A small self-supervised image encoder, trained from scratch: patch size [2, 2].
Rows from block 3 of a small self-supervised image encoder, named by matrix and row number. Rows with one number belong to one neuron. Each number is 500 + 25 x the weight over its row's rms, rounded and kept within 0 to 999. All counts start at 0. Numbers have three digits each. After the name is the row's rms in percent of the matrix's.
After each neuron's rows are labels from the 100 images, of 14848, where the neuron reaches its largest size: "strongest on" is what is common among them. Only what is clearly more common there than usual is listed. The data: photos with spoken descriptions (Open Images, Localized Narratives).
# gate: MLP gate (model.blocks.3.mlp.gate.weight, 256x96), inputs 0-95
# fc1: MLP up (model.blocks.3.mlp.fc1.weight, 256x96), inputs 0-95
# fc2: MLP down (model.blocks.3.mlp.fc2.weight, 96x256, transposed), outputs 0-95

gate.220 125:557531491500500580484527523500546482500495462500429500489450520458486515500510517500500500500526500500489485510500500524496514527500461481481519485532514541507508500499532500450445509494500497542515523534495500500528457537500486489513500500500463457516500490502524437490500508473500519480
fc1.220 126:500500521506508458500500500517500515473500442481509469483496500472511500468500533500500500508500516500500496504520495538494504507532464511500511438465500541533509543481449557537500541503500500449500500492517500500500568489465503501514484498535546562500500530437484500528500458492492507503
fc2.220 108:491488513475490463524472513488489506500500498514481482478528500500500475462474502500539497557462506495518500500477494518496500547500504509490483486454528476579516474510468473500527492505540467517478446469500567500477500517522529495500531500500482532442500523526500538480490525531522453491
strongest on: text has "lights"

gate.210 080:475500500539487455500520569500519534486500507534581522469476512533454539503537536500500490467475513525480517503515514464484500498500500498467500446506468500500502500499469500528526498487500527500515453468500500458515506489520499500450500500479482516500500524523500571533522500522492500498
fc1.210 099:479463497522500504515500505512495540537464500471526509466500510500500449484542500543533500467455500524500467511457498484500491460534500541500534498500526540500450501500500499473457526535502534498500560494456505527500500456510510560463468500506474510515500492500465485519518500462516500514
fc2.210 147:486417491500508500495482503500493499514513517474509542519507527500527465472484521506500515493500530522500508500487485515525500434539463520472472500489537552526462567500472472500511513529500491496463471496477500553516500523458463531480500524500500500500545500517492500484545500492448500490
strongest on: text has "road"

gate.245 115:495500500500538500487500528478480457469510494500500500525497500524527483500545545500500500498500500450502444495500548493494500545515569485435480494499519500507516458457542544440521517521513467536500458500500500450524477488546446493500524502496500484500487500500505500485514500497500497510
fc1.245 148:500473464440454500500543538496441500507540500500493531500496490500500500481476504501497448496500500508478500485523489500500500500471564541500500567485547507517500491500472515466457479508507496500454489518535560500509500500500500500511533509502433509463500508511500500512455524513464504500
fc2.245 123:479477500500500500500486498509487500484493511486486500484540500487508486521497500517518472484492523485500496488580570471500561500500500489501507500515500524412500522532467500526500541544516478500513500481505476519502500500463453500443480494528560500500519507496535495500528468500499449531
strongest on: text has "sky"; text has "trees"; text has "clouds"; text has "buildings"

gate.27 068:504448504500524530500509473500500530523500500484500499510500500500500520421496504498502500523531500500534432538489548500516519500500500482524460526500500500522519497500500537488500555500500500500453500543503471511500568520488500490551502496529513470501500484497492543500488502573513453536
fc1.27 070:500508500516515495528500479491500508500494500500500490493485500500516500500555533500460538500450455500535500509466500523432529500507470500500479534500461435532508500500539573479500523500426450516500500500500500486471526536500506474500525506538500500502500547512520467500474488500500497532
fc2.27 066:521509503531542500500500480475485551526500500485551536500481439496536500501500500500500512500504500500500481515500500446500567500500500500500490500500500550496486500500437500500455500500519500475500500506494486500529500465483522592500549500452454500468476541501524500500530509509512534516
strongest on: text has "sky"; text has "trees"; text has "plants"

gate.24 104:526500500499460463500523500522459479467461498522500464461457528545478500525465477500522520511482501500532534500513504467497491473500529500500500500546493500472500500500446467472548553478493504488500500564491490493555500500518494500523485500500461500500500488500506458552529539537538500508
fc1.24 093:500480500471500495474548533508471476500500469500492470500500531552481500502509454500500500496469484500547500500543507439500518517469468500500464469534497522478524528543486500490563526480528500506500500500486500474500500499500477500537460487499531500487519500500500510551557500584500522498
fc2.24 097:500480468541531485517500464495500496530513486500495500524509506489480500491480515500544493455515500543483506510459461543542462500531500521500499507500491549574466524463500554500496516455566554441491507500500500500500523515525500500534500495529469505511502500483500500500514498511503500453
strongest on: text has "buildings"

gate.148 010:527520485500552519483477500467500500524490500518521529486535437516500529461500515500524500495461500500534500500500535500495485511502459508488533520512455523461465536519532476508500500546500456463534468500500500455545564482543500500483454500503475470483528527500512500515500509533494527515
fc1.148 010:520500500500460482513519530500551522487524483520443534511500474500500537461503489523482502537406479458500518516522500520534500518488500495500500466518454500479494532487482484508513485493535535518488500500519490515500479453515517488500500494482523524488468525565508456500476490458500480459
fc2.148 006:467524463500462500521500525500472500500482486500556463500484559522523500500500500540500528463458500476500500500531536500471500471487520535500481552598473500500457475443500500543536548500500500500500500500500473531501503487500541520488500500500500542500500500500500467500500500500500500526
strongest on: text has "white"

gate.196 022:500517474500522540517500485500521481519500490465500497500495500500500500500500536460484500462555499481500438500442500509474440500500500500547468469447500500496482500500511467564500500500554500538500539476500475500500500438500521466515500478488543500500451487504534477484531480500500525500
fc1.196 014:500500550543458500475500450476487500507446430496492521487500512461529500500500481488519549500480500439471498502466452544526500500500500500500500456500501483499500500500500500500486517500471500514514485506544500514539563500524510460500544510500535520520500482500500519519500453529471507539
fc2.196 022:500455500500501500500492500523525500500484543500500500528500500500500500544504476557475492446584514487461453500500567515500500500472500500501500500466505500500500529500533481595500547500500539536500500500500487476500500500500513500500479500471552500500500479500536500446523500500500500500
strongest on: text has "white"

gate.131 099:474472566520489500526514500514500500513449500470480534500512500482520510500523500500511500468569500500505500519490500480541565491521500510509500518494520514531500485500500553456497467550492509501525500500464499529473500526537517509500500506500513474547441500538500520499504473521458433500
fc1.131 098:548500523500497505528458452532500518473438500491467501484500500500530506449459470530479490531453472500500500519457502497518501500500470513455454500524464473553519483467536536500487497500500500481482508500511530486500500511500500492552500500472463502502463522500561500546473500485500505500
fc2.131 117:545470518500517570529467536507470489503500503534465500483497472528467497519509512500508514500470488523486500448452500444473521506500493486471500468500499556479544485483490495500500500500498500489481461471553479483482513460535494541509544538476487546519523499503523523497502493500506500543
strongest on: text has "trees"; text has "sky"; text has "buildings"