Weights of a small self-supervised image encoder.
Model: depths [2, 2, 3, 2], widths [48, 96, 192, 384].
Training: muon at rate 0.0025, batches of 256.
Data: 101725 training examples, 15.4 epochs.
Rows from block 6 of a small self-supervised image encoder, named by matrix and row number. Rows with one number belong to one neuron. Each number is 128 + 32 x the weight over its row's rms, rounded and kept within 0 to 255. All counts start at 0. Numbers have three digits each.
After each neuron's rows are labels from the 100 images, of 14848, where the neuron reaches its largest size: "peak at" is the part of the image that holds the peak. Only what is clearly more common there than usual is listed. The data: photos with spoken descriptions (Open Images, Localized Narratives).
# gate: MLP gate (model.blocks.6.mlp.gate.weight, 512x192), inputs 96-191
# fc1: MLP up (model.blocks.6.mlp.fc1.weight, 512x192), inputs 96-191
# fc2: MLP down (model.blocks.6.mlp.fc2.weight, 192x512, transposed), outputs 96-191

gate.29:110081107128158128157118152099128128128163097169074173180128128218120082092119122128094146128091169100114101115128128125139108183128149160166178128128093123080092128066035102179163142111108091128083100128117104173128162145128119128128150128095158128167092116128176103131128128172095147128
fc1.29:184135092103125185129120145173195110152132128128165128129128128108085165117128115148110099128128115098137128151128193098088128128128142087145078170176128126140128141092156128181085128145138143128075128135119197155143128109128075120174191127128120031091086128132077130166128123071114110063
fc2.29:061105093133186132107131055121128138122178163066133152084128094117128157146081128103151073085096128151130167087101146128105148128170130124162106074156108182132088141078068184170135168162084085113122201128176148157120128047140127133131112091152108096159128093136183141128128109160128152100
peak at: middle left

gate.152:093128128073169108120128161069128178128084123128128077252060086103128128033175080120128110121128206174128139128128128128128128128102127169128128128133128128128111153128072128149152128128128128145128128095121097110127103128128166111045128128128128125158128109128156128128128162150070150128
fc1.152:128255108087110128135087160162128141198128206128149128122146128143116128192053104174128128106128128176101204128128096128128125086183114128128128089128128128096093111169128128119162119128128165233124095166097136096128128155169128128082128165128147128128126128128128073084136128077128137052
fc2.152:128133128164149128151093071128159111140128072165084128128180109128147209127087128116128159128178128128140077128099128107128174128097191128144163141136128127070128121056154132197144153068060127128128128128128140128148110128078132136207174115128192098090156120162021188128151128128080108128
peak at: bottom left; bottom centre

gate.162:108157146131075118049057128157097137135128125097146134128128094098084104145113144149151112128125182094207086106088128128124152155110102128128128126108108209182150129146101118128134108152140164119120156134059128128128128134119077150093130122069089140110138097128128032128090129148081128078
fc1.162:128094136128128128133106128096093137139185170150129110102139094180163128091128116128095065128136165090128116128098145182128186043092121096125128182141185128113089064128102142160114093099171131152097140060128091128128127110209128111186057128081171196128128174188128107128126134117094128102
fc2.162:095103074128179134150128090149146153159128128114141125076110093128156182119168147111128130128141104143155116158186180087107123190120086107118138125067094057050128115087085108048159146160123142101146123160128168154128125115111133100183128097128166108122163168170106170139058124166128128120
peak at: bottom right; bottom left

gate.465:128101128109125143139057170128105127133102119081091126128123128084157147190145091194154163105125086097087128172128131128067172094142115144128157128128128175150128095128064121128159145128128115128149062127060170128098154128160128149177142109128103128072179128109156068144092127109115130160
fc1.465:128126128105105092128019144110106078094128134069107112128108116153140128162097109186128126113116117110109100128128134081102191080088136156128128068198115189150128096128075096181133095165154104078128067095041162165150160107127128128122105128128088109128196103189123128139085145130034166128
fc2.465:126126177128168147125089128099183135128087128115143168116158110137128128153179138157164127058128116080196174135079091196101110128064098141201167118132133171128127101120055106141137118103114128128115078128070145135109145109128112166154120084164128169167149185128128100167121157140083128131
peak at: middle left

gate.296:052096120128162130083137113128088145110106128176171161106145209135039158162093128152102128128128127088087128177166176128108183062092173170128132096176151128138086150109092189084127156128152145082128078128102128124096077102128128174180128096118209100148075080140119167128079074094094120122
fc1.296:156087158128128128083178128052128131128199101092128120072128119060098138132128162107118167128080131070163152140107128118128162120128131128193128128107129075128128128143128183149073151186080156128091128156128128106054126129094128107161144173135128115131085128128092187208072122128094115160
fc2.296:128128114097128115120128128159066128160128115128149128175084140128144128128128128242128128161148128129128128128128128078128128090128128128006130175163185128170200128128235128128112123128128128185128100114147182128128168071172130143150128099114128128124248148128128128024160053128092128128
peak at: top right

gate.163:128128128158123101076128128128070217128058121128128128128128064128128148128128128149128128128128128128128128128127069173126152128080128128137128143128209190090128160163115150111113175147128128128149128134128128170139128057184112062128140128111128128128040122128100128149150170128128128128
fc1.163:128105085136128128128128128145114042136128200110190128025145128087128205076157128128128058128088145128133128061128155067151128126168087108059159054144127086128128128081123117125128128109170128121066116131223129128087157134128173145122128128096128128160195128128128128128210128117128128130
fc2.163:136153134081153128128192104128167097128162164128166108128121200060095128152192128132128089139128094131105128128075117128094128136128127128078123037128128119139128128131128109200128128113099166207195135111167128080129147151124088147088117161128108165128142130148124179140128112150114121123
peak at: top left

gate.243:071186128085089164120127101175128145130114183016128086128114128062211164134064144141147112134128090120125128146177104096128109083108128128140084120128142093133143156123114115069135138143128086112128128121031132086183148115118122152059099151100128148133094112102169099101079124081147128157
fc1.243:095129196172032128110115128207141047143176164128101110106122123072154133095091152172154167140157108093153167128169131105128135076089128100128119071128151128122201151155111128097094085138093136127113128158065084124157087132107142120101107153104127173171146110128159179178128185149128118094
fc2.243:128128097097148111128111115063174145122085099092187199120146125124128116127170131106063128134112126172100116129054128199137117144109144107147111180160147135125072083142087128163203200128134128111116128102146167122132128086147117138153116070128180149115096167102133128135213103095082177097
peak at: middle left

gate.171:207130137122129136119128074086120151073078128113128132101111099134104128067071155087116091147172092128154134128128112188131129165153103128153139075128092202119132094154128102157150125155134100168096092128136128181129111136128123138123184093128126134064094104128128125109116184077135106188
fc1.171:143102126237123152128080160157161177093125092103135128100106128143086149083093156226108117122136118139080136149173173128083112152128155113095128175083060063128159208091113165120116118147074133095105128092120229192182154114166147093101128128079128106136135153100126144076128088101128162161
fc2.171:137136178110128171128098128085163128041144128132143131128102122128165065161134135101140136169133131146144154128073091151154133137073145130128128100128175164128128128139097153142080094107128097128128138169089127109112195128102128133110123128184078107118128103112091169128155128128133122135
peak at: top left

gate.264:147137128128128191128125085108111128097161135145168128055180147110128198104135129076188138172130128148124057117208135138166192106126063206136128071056176128143071119144128067113097060183119128128161152183101088137128128149134118144121086110171128118128129190141109127128139148084128128128
fc1.264:069128176100145097065117151127209124151138145131095128106105170106118146129128128128166127150128121128145084104148133118074128161123128090079134164132165128147128130171122128176128079128126112146128053200074160131128072081082132160070175149085120165189135114094084083127115190171181112121
fc2.264:153117138110128077143108128070202159154144098128130127129128112158130148148096128107122170124128075156128145122128128106076082128182215133076072133166123082158156128108128122128152126112118038133123140123196185087130176188082155128184186108180071123104138118137128164143061142126162116135
peak at: bottom left

gate.99:128097128128129178128110128070128128128155128070123095128156128105128130068128071128128128096128103128110128080128128128174128128187079128128128128147164191096102128164128137128050128112128128145053128137068128128128128128191128154128128159128034128167128128101198145056125135120133128184
fc1.99:128134128128122145184128156128113128128128166128136128153128183186065128128130128146080057128055128128202165153112122112200111151128128128185130128095099128106128142047170078128128128112128182116128114180129128132128113128128068101149128128138129128092024128128065088113183080161099128067
fc2.99:128128169128128168173128196128128128128128128044128106128152090132236124111128128128148128089091128128128123128100128135137138146140094146128145114076128111128157186185100128167128128116129175128082113128128090128159207128128128102040128128128128164181116106128166139128061128128178053128
peak at: bottom centre

gate.508:136148128128128132130103101128080158127128128156016076169128074077128124136122140118125181091122157128154168124121128109155092128131212129125128101138084128041077189137015115128153126128081139155208133142118109128113153173118128118126128135128081115128101164132220068128128105124128153128
fc1.508:184175102217152128115128123074177128128172151191147180120134134128090103128128128111128136177161122161181148128128161073112102128128097128195168114128116130146105128086128108071128156176193109165128119163150131152128079157149150117122122161128146101104108128125128112095128116187099093095
fc2.508:192114128128106102128178128117168128117213128145145106118091169185081116114128128128159103173128129116176141128143168082118138128130128117128138168141119128128128149090172095070100128128173128156169126128128128128154092174128144144128128161084116158126128128124128126061128062138107056054
peak at: middle right

gate.445:112060128128083160128114194139128128139128100057128128122055128128128128128128149128135128084145173128107158104109128128067128128128128128109128128128109088128175128108113128126102128101128128154082128165128128128122094132137131195128118050128128128128074097068186187038078128128174140128
fc1.445:125102128128124128090128128120110128114120156128128128136119065198128081148128128128128083128072156128128128128128128128039128247176039144128128118170128114128128128128128128149128128076128113128098128213174128172128128106119128201116081128128090179147128128128143125128159135128128150165
fc2.445:119128069128128128128199118180128145107128155128134073128128128130128128164141153023128128108128128149076123200181132069096150128128128094128041128128138125170128164187128128128203094128169128128119128117196128128128128019128128128120128128138128120140226089128077163128144128106186088183
peak at: bottom right; bottom left

gate.351:128154192103109128080135106057125128128110111128128128128128128128128156128181148223128128118128095113128125090140071236128128128128128128128128120136128128124043128128211128175128069185130083101128082149128175128128128045174133128171128128129128154115071128128128100097128152128128157128
fc1.351:083128103176128093206150128091101128128128128128129128128128128128140138178126128128128129217176128131052128128128128128092159159171128191128130128128128068174171202101128128184128128100128128128128132128164085128139128170128128128183128076203128128128128200128092200191060104128109211128
fc2.351:128128128144128078128176128056202113140131060128176128079128128167069128128128163131060154170151128058143128203094128077137128153119128094214128128127128128128130128128057157204149151118128118130128103191144105089128128128128127136128080128120128128123042172163108128078095128096128137125
peak at: bottom left; bottom right

gate.280:103165094128173134181164158128098128075097128128101150128164151111165149128128128170161128158175087146128128110154128121176147105145103074200083151091160107117128154128136128128084159073091092114128169158096104158128128128105128086128147114174110128128103063183148053128097158139146110021
fc1.280:139128102086097044148138128074155097128189105128149077128164130151128128141128142128151128095094097086117167166107140224173095128160149141123128128150128142151080102172149128129075117095128099108166128146067165109128094128213161072169133115163114098110180114086115155156146176128177148096
fc2.280:084128128127085108108128082128128128128176128094128083159128128075128172155089128128128128171100072128128194189128128110189128130128128162202128081128098168159128128128108202128128128128128027128128134128125128133238128086128128136137128149128128096128128109122128128128128128128063173128
peak at: top centre; centre

gate.199:172128124151080128128166123121081154153154113101128142000128128145066120118176128171156128128108150167113128186141128160144128086122128128196128143139139118151119145128234116087163128080151128156142128080081173121165080128128102116185085181039148069109131117149123165157108074058153177104
fc1.199:128118160032116170160128063120127185129140053128113101126090155080203157091142141107104121091103128133157109120153106112119138151141173176115128110126128132183128118118126169114113097125071112128150128132128126071083143160141192153128128058153118155069213120159093154180102128090128153078
fc2.199:146085128175100099039122148071154128140168147081163128047147150105146116113089138103064122128149113128128198132136162128128128099183128163143148089109153087136128133142136183121128174106094097128112128124135157132168149172069065110128126128128148128154128063128103124115090162138141125140
peak at: middle right; centre

gate.170:128208174089107128128192128061128091081128124107109085128128204128128153128149161128128128128123128128128128128053167128128164128128128193149148197128110128128128142128122128016128128110155128128128067104167091159118128067156128148105127139046118128152128185128180220087133099128128154089
fc1.170:095119128128168166172189181064128128128128092128119128128146128128114099128093128113128128128181106128128155149128132071120129076128148128140090114128121128145128202128128144128140128164151169121165150161099137128099155158119128191128049209073128128128149122128128140115086071128184128128
fc2.170:130128110216128092128068128128143153128166128161128190156128109189128128095111128093170128128153146128128114128176128128146128060069131092122128057144128143152128128178128128163128108128131128178128196128128140128128145128128128128205107128222128113121075067153087114128128165128093128183
peak at: bottom centre

gate.187:156145117069130090165149127198128153181130164134128150141186128168128122128118140097154092112183129168112074141186128197211133128128128084124120146128160128128095125128054124126118128157128200152112121158147066128146128067134139077149106165132137181070157091128128175035128135102128128128
fc1.187:128168163231077147103108065122108099206132116128128177115128128128128128128128119128128145128128089124159143101128128128128128108096137129180111128199163127063114128081119086128129047128185128059161128091081152108166150128129128173035130090100107190062128128148085074129162129111118110128
fc2.187:122112116128157124128108112072128146099150080117136141039135136128133135089151186166141171130136165110128181128132071124103113176086140128170138195094134129181134079164077149131145161156128089150128124164105099085079156167128111131138128090196159128171117155156128179174090128184132113132
peak at: middle left

gate.410:188128183128116128121113128128134128140124187255164075057128168115176126151130130128179178150136129084184134102161128128101078147054128143132128128128144128116129077140078064121161128183128098165101114140128116136114128090128128128127128095151128137101128166170128128135128128157108128126
fc1.410:201137128095139132096115128201128130128053107149142128052144126095138128160128132197182128111120137062154128091141092127165104165151067143093126128097159128126122128094147110119153033128128042099128128128138077069086120128118159128128106128091145144159150146138114128179128177161128128138
fc2.410:151092203174134106145158128114194138114139160158118117097101130101128128161131083128109106072147118128105128164128127151191135090149130118128113161076132147047159104150128132076110123102148117107098123120106060114125138159122121124139132128057128201178128105128128112128092128123110111125
peak at: top centre

gate.339:138138180128203133069124155122176118198128092152128128180146117188128128159128134087085151080139100083143144086114150128158141111105107006128135113128137255138154177193104119175128128098093151192155097128128148128128074135182139128102150115096092128128128107128128129132130128145198207128
fc1.339:128085168117147128157153083146124114162128205097128043128119125144128128104128128102128099135183128067167128112133131111144139033210096128128149128128145126125128030136112087131116096127162112179100134122128130128176128095187135212197149113128118160127118072156170105095159128146115090118
fc2.339:086085166128114159128108103160118119185158109128137163153077128119131103128093128074110097109128176102117141111134133135020203193166128162057128100124131121152157174134128237111131075105142128073128148139168107125081128128112128149128128128120134147088135150099072126165129075128069171128
peak at: bottom centre

gate.221:133093190128109128212196128128137138128128110092128152182214080117004125146128128128106159139128160210128100116180166173128142149135165128128091166177128128128128178111128112075128149185138121112128164105155128128094153199153191128128128100159128128065123125128130128128127140134109173128
fc1.221:109128128132117128128117109128125128094120161153125128128149128079109120160108234124128153095120147128134107085128182128113128160077128196092128117128122090128119143101115169128165240128128088139103198099193128128128114209160128153106097140174126178102114154188128132128128111128139142093
fc2.221:170128032189130149076035144128129130133122116128194120079128131122128095096178111156101151109128131073158129104128128112120129089093139128082128072119163182172147141107128172070135134122112156116165070164159117128128154099136128102128147088128189097214103128145059117061123168080128121104
peak at: middle left; centre

gate.308:139132167128160133128149128174093128128149142041128128081130255078128155095131093128148122143101128181179114128121079142128093128096086208128128066137128128128170118080139187111128086092157096090120157128127110192157128128150084128122046083098157211093106143151187174129090156152142082160
fc1.308:141095077143128128153085152106175139165128128128128107097083115017128128128171054174084199128169128110128094117118146099128117128154075169172146128113171114118151045172164155128128160071121115137128128101168159128128170113148105086106128088210061128159136131091148178128128068090171108042
fc2.308:056128086128128128128103128114128102128128128128128128128173079128081163185128128110128128128162128075152128173165155128091170150097107065128179128128128128128128128185041128170133143128118169128128128082128128128128141131128176128128128204128107052199128128128070135128128128128128200128
peak at: centre; bottom centre

gate.191:098090128135123167113128062066128088111100184161197128128077128140115128119147096128100161090121128128150128133128160135128128120215154192174169128190128224158092111128108127114066154172125149128128123128131128128128090128199182128112064128132128188128070092129128172128165098084101145118
fc1.191:135128128173128182147075123128127124128128170137139144105128151111128128146186113133116070128159170111117141134078138077129124082111170169128185167108177191060160118170141130102079162171146116128128128128128119112052125114114181124084175119128128155128092118128128128119149128098128116128
fc2.191:128110107128179166147127038141203169128128070032184125097128079116169110101211143128216118102092128109134107159128128134168174128106128102123113114134148098173128073128104128099066111110129157107153128128096130122159163128185115123121083153137093190157132138157128148116107123094176127139
peak at: bottom centre

gate.21:092128165128128128128205111128128127128128128103128149128167071135088180051106151103138214085122128083128146128143072095150168057064128192100041154098094128130076159162103150190120120078118226136143105108100102156128133128108137122128128128128090078128122126128128060128128128128051155128
fc1.21:079070128147128191128128135151099128147104182047128094078155131115128089128128087128128129096092125091192128128163104159088128095128097131095128095120130109088169126128159128128128128104077152100126156136118128078227106114127128128110140091138078066105128102122167049128128128169128104150
fc2.21:085114128099128176137139128138128132161128128128132119073109183139199138145128128128114143158128086058202178150079133128100139148097194111208136128128128128142128112139089128066075128140128122004128235101143128128128128154144074153171128112128125150121128128144074140141170128153139172078
peak at: middle left; bottom centre

gate.411:175152116139183128111128128128237195144079100128102128148111056204113172128084137117128099148128128172114115128113128112128096113123131082163128128123149175072126128192127158128211122128089151123152128128139112079128163058150128154128128128128128194128115122162099128128181128161144128119
fc1.411:120193128128123128134078196183128128111128174128099187161057128128174165142161141069194117113128100128116091128156098067128128138103128124095128128128158123167128163136140083059191120128141110121111156128169144128079148117070128115110172201128137146158125082144128042075148128128128118172
fc2.411:187111119106156128158128120128037117140128128128124060128102140068128098158140116163182118071101094123128158127172134074098080106126156111078113154164111144118138131128128169092128108121128105128128064128188128145131128183081138119150145103153090093163156139158146115128108081135096128088
peak at: bottom left; bottom centre

gate.15:128203178095156128128132128092128087128103154182128125163143063100077109134040128128140154087128120105128158139206128108128123070106128128177148141130067172128137128050132141103132146128098162125128091121172139128083128128066184138182109128102108104128128177128128128126136128101105095165
fc1.15:185140101142084128073111128175089113085128090137159151121093128137160113080128124065079143135175056128093151165104128121100131128176122087202099122101156155155089084147097114128073174139118133128129153085123110128138098137152128157077139136140135128055054132135120128073110128147079146144
fc2.15:149152161143155154113128128128133061136128142145086105128106128043178128136163076136206140128145084163080159127183120119128102128099119171103136133086128169196162125153180036179128158128122118128128107128148109128128132114047101163112128160142145178163154139145151096123141073128127107106
peak at: top centre

gate.347:176158085112076134105110156149128082105128162143137128104058100128070147230128167108128023128151128103128191128060128128184082109131128113128128148140110128121108151128128128078190104145068128157128046128136128128142096049153220171128164128128156151113195128139128141145128128141105128109
fc1.347:128163128128159064063128138128128128112154128154152151128191098083126128128172128128128099075164128108102128093116179202116128074060128089125124140082086154094106077137196137157128101107159173161136118059139212084189128103128065128128128124128146076128068128167128108128128090128102172047
fc2.347:128128128123072128099128128128190128128128172124116128128128128141084237255100128128103034160164128076181155205089128242128128105128093128128128154087128128128101128128083128128128038128128128128115128128106128153087128046128190128142161091095127128128128128128128141207128128145128128128
peak at: top left

gate.250:113132149124128114128156077121133176076099130161102098128130079128120164128069127129152128099081109116128119118132154100091127128067134152183157057128128111139128204185127109164152196106088092117128128112089140139157182134079129128083138121144128108084116151089166128124068123111102128166
fc1.250:144148102161185071093102078117123128161100095112107100137079116146184185108128104198151053146094120089128128154112198128128151132103161137134128095170151072119175149137156128212120184128128042173109167128104189062072115135104125128121128103177094053139176128128150180132097136126128096157
fc2.250:137149116174150103139121112142154113128110112142188127100128131104210155154136118128161061075155128049144128128070129189128128141100153124139137120130110101141177118128128110162130128088127076162111121104093162075114102145119092094167142128180106098150155156122177169165123153103143096101
peak at: top right

gate.325:128151119128128147128130159152075128128128179083080128089128136128115058128103109132162054128092123128128117141128102112128128128128128093145101109128128128120161207128136128112088076099125136128122128104130135138109098062095128018128132096079129168128108097157178109128061099128074115128
fc1.325:128128137128158128158140132142191146128083128109128095162136177147128119169030137142128191128158128128128128141128108166128128128139095128122138149129128164128150123124117167128107122169126128128156084128111128125142128149128128162190061083128093178101128128194071128128146128128154095134
fc2.325:122128128133128128111099199124128128128130127139080128146085183152140128148128124125128135164130168159149170091139128203168147154056107147125079139190062128142149151153058128128126108101128115112120120088153113132136086056128138059109174187093110128177145128093182128128054107195135135128
peak at: middle right

gate.76:128146133129128180146123086152136117100128128128111124142145128128128128069162128157099159139128156209095141077143071128152128132156128084197102160115128099099128130128142093128062059128130128164058082071143215190181098128184096128149014170128157145145127110128128074128128063125179090140
fc1.76:128173128124128128128128156129128128089128128128120125128135128131122124128038080168157052124140098128128128190079128095183148081204128116046110128093128145128156129107128153128079053128091081063128148170128128115088148128229115128128128087128180128146121128137203128156128157128076115128
fc2.76:128116067135136092123111138227128192128074136113111125086159128156127129168182185118128128112081175128128128128154160113104147128120216140178135128168169129108111169108062141108128114112151181088109111195184128143161154128096086113121143147107039155128165110040092128101122142114075107171
peak at: bottom centre

gate.230:127128111144119128156128128071052152115128080156195128128152128128201126099101127128145161128128183110128101128093138099087148125086164157125082097128138081180144147128217101128129128128126097114157131214122117134097144128065089128151065123128118128133128049158128151175148128102143128117
fc1.230:127128240085090128135198169130120128093210130128115113137147128176093226116128134128128128102128072128126059085143113130210128179128145066129128145128139071138148128128082128051148168107072139128133161118132133190156112128101157080160128145119136128142158043063104137097128149094169069128
fc2.230:097111046128199107140095137090128137111103103099133129128160107107149138128128104110163134166118105147138196135101124112081116061128147156111149130115101084144120174128166128208115147128079152160105149195134138102119174155153103159128128160171110076128137203128142102179134127088090121050
peak at: top centre

gate.416:128128128108074156151104117098148124119095158128128128122100099142095115128128105086149082091156165117125135128085114177104084128128178128120099128128096175128113179120075128128128128164128128128178169201057104128128128118160065128163160151150171081163128096128128108150155177073144070246
fc1.416:128144128128128128107075072128172128167128128214128091128200120128133128144128182128128049128126128091062128108128145091128128161128157071129159128162157128081080128078107138154117160072128056128124128128128128119163128172157128128109128076083168178128128143093160085128197128128110078128
fc2.416:034095128128171128128128128172128079128167193072128128128158115193144128088128146088128128196128093128097128128128128128128167205128128086146128152189105116178128137100152065101123065149109128128128128128128128128121128128089113128065195123099086171128086128128144128147178128128178113103
peak at: centre

gate.477:128089160125080128086179109122130116128127087143071101169126128128138128088128127128128128152128189130082160159128167190166176086168120076202128145115148183177205085107128160133064173067128139164128125067104163128148128149117128148098128148128128136115128128128171162134097108131128128207
fc1.477:122076128120172095128128132125142129128124098147115178115099128173118088083128089060128101137107165141085147104092128106128128128121183129188089172128094113109187038127146091120128073128172128134128164128101142165112128191069101117154146105128126113138109178131128122105071128176073128128
fc2.477:173051161139135087127174116147178140139119109121152119128064128112146091115138180118128128109251137089141106048114048083116118128099114128130077128128110059135128113166128128135091132201186073134128128102169206172128162143175136181094169122132123092094079180106121149142132128128128128128
peak at: bottom centre; centre

gate.479:128112143159072178035048128166096128128128151128128128094139087091128128128129128128123128068128122128128128128118069100113199119089128066113178128166178128156149166128128110138128128128128084095119128214128129125135221104128090108195143102128097128156164128157128128128150128208156128139
fc1.479:128146157128128128144128128106073143145110164129135134173174116101144051203091128128128128128169179216173128085046115128101081128212117169126128112146128132163128169162090156128053095141081162104116100128113128128128064126137128128083192103121128181128128107071108098128078092128124128136
fc2.479:128146163178115128172169175128128095128096077128128142128167105055153151172148159100123170101128125128078128119054097128078136172086145130190128128133144176128168128107020175128128089126092128069128128139128093077104070128090154095135131139128128128080094096076090128152117142136111093083
peak at: top right; top left

gate.137:173128168096098158151174085128105153129165118128177137128128128128187128128157149128174119134128142107138206175128154139136084128147066163132128125071128122128113195072128176117075076085126114094098104128128128147091141134150109110133147128107128123128128148070125093080128123184128128128
fc1.137:128211114073108128128119176128065126163146128203142150162160121147122116121128075118105128128088116128152161168138129153128128128150129172146138163159087097177098131142168131148171187138196126128184142103128152144126128128130132128131128128117185056175128175154161098128179128124111128093
fc2.137:101090106217128147124138128155134170128104157137153122096101155042128106128055128147193089128144124094126128121169163128133164114100094128091129098128160175128149157133115208152099067118109115136049104173175133066115122125090102128088149084128058128128136169114136155163114106148131145128
peak at: bottom left; bottom right

gate.158:205128128136059071074128162128128128170153177077128128128092075209128194128088128133128128128128128047128128098180078071104119128147128128067173128087128128128159207116128087128165128166152128149128107099128128136128123128128128116128128065219128173051128128128153128128128166068156121108
fc1.158:191128123128128128128096144128213012048128112115128128128128059128128141128128158150128128128191128172128112128130128117121049128128154128128128128128128128093143128102128128128207128147128149147128128128077128203128128145128169128128154095184159180071134090128161125132128128128137128128
fc2.158:130127092143163128195166128128128128097128113205128119134131128099128095106182146140129077141128153183128151091072143144128085116128134146128120070138128128128128080123128128130152183108128171103145159176128128128171128167115145158128112199007092053162126126057154128103103128121128167112
peak at: top left; top centre

gate.146:128125162109136161105128128128102045128128121163178118109041128128122068080128166112107109165123128069134064117128087128095128109117128124150128092136160190088106142150128102211161223110099227169128128112128220166138151114150160128147128118128134137107101100128116128181146135139128111136
fc1.146:119133128191144107181128128159150105123128158128091154128128117113128219128128078128128091128104080107179157090100125128148068128187128062104205132147119121128100095128183184052087080113151042147192102145101128128142037176128128096128119166128108128128126128075141147128116110098111128153
fc2.146:115128128103128112135138177128128105085129116128128127094139154181167048130117128142132109044128202220086154135132131107182098165132167128034125133175102057134128184118128100120084175104115109133128122128102050128178142097152163128104067128115153166118190125133110128089128088136169104128
peak at: middle right

gate.91:128154154144128168068142128095112103134128163085089141128122148118155128110158091128148128148128122117171093128181132139104128044128098057072128077105140100164073128141137128124128100114107140128159120128084124128101128135143159098119129163043154219128116128105159119128116137128120128116
fc1.91:082169181157073159100128103086108070128128139058054098128128107116068128078150121128139135128132138128128094128165128123128155128121106124093165128128173127102057116157085061128128128163128201128126061128170128125135168119132137097056153154128138128150185156128128128158088134149128154182
fc2.91:128087132115146095089072103108214128144140126110190175151128168124212128177132131054121135121129128105088157080131105155141094177093128105106167103129162076087104097166085160088119163171128155128165128085073143089129087175128107186128123168128124153115185128095128104128062128143128115161
peak at: bottom left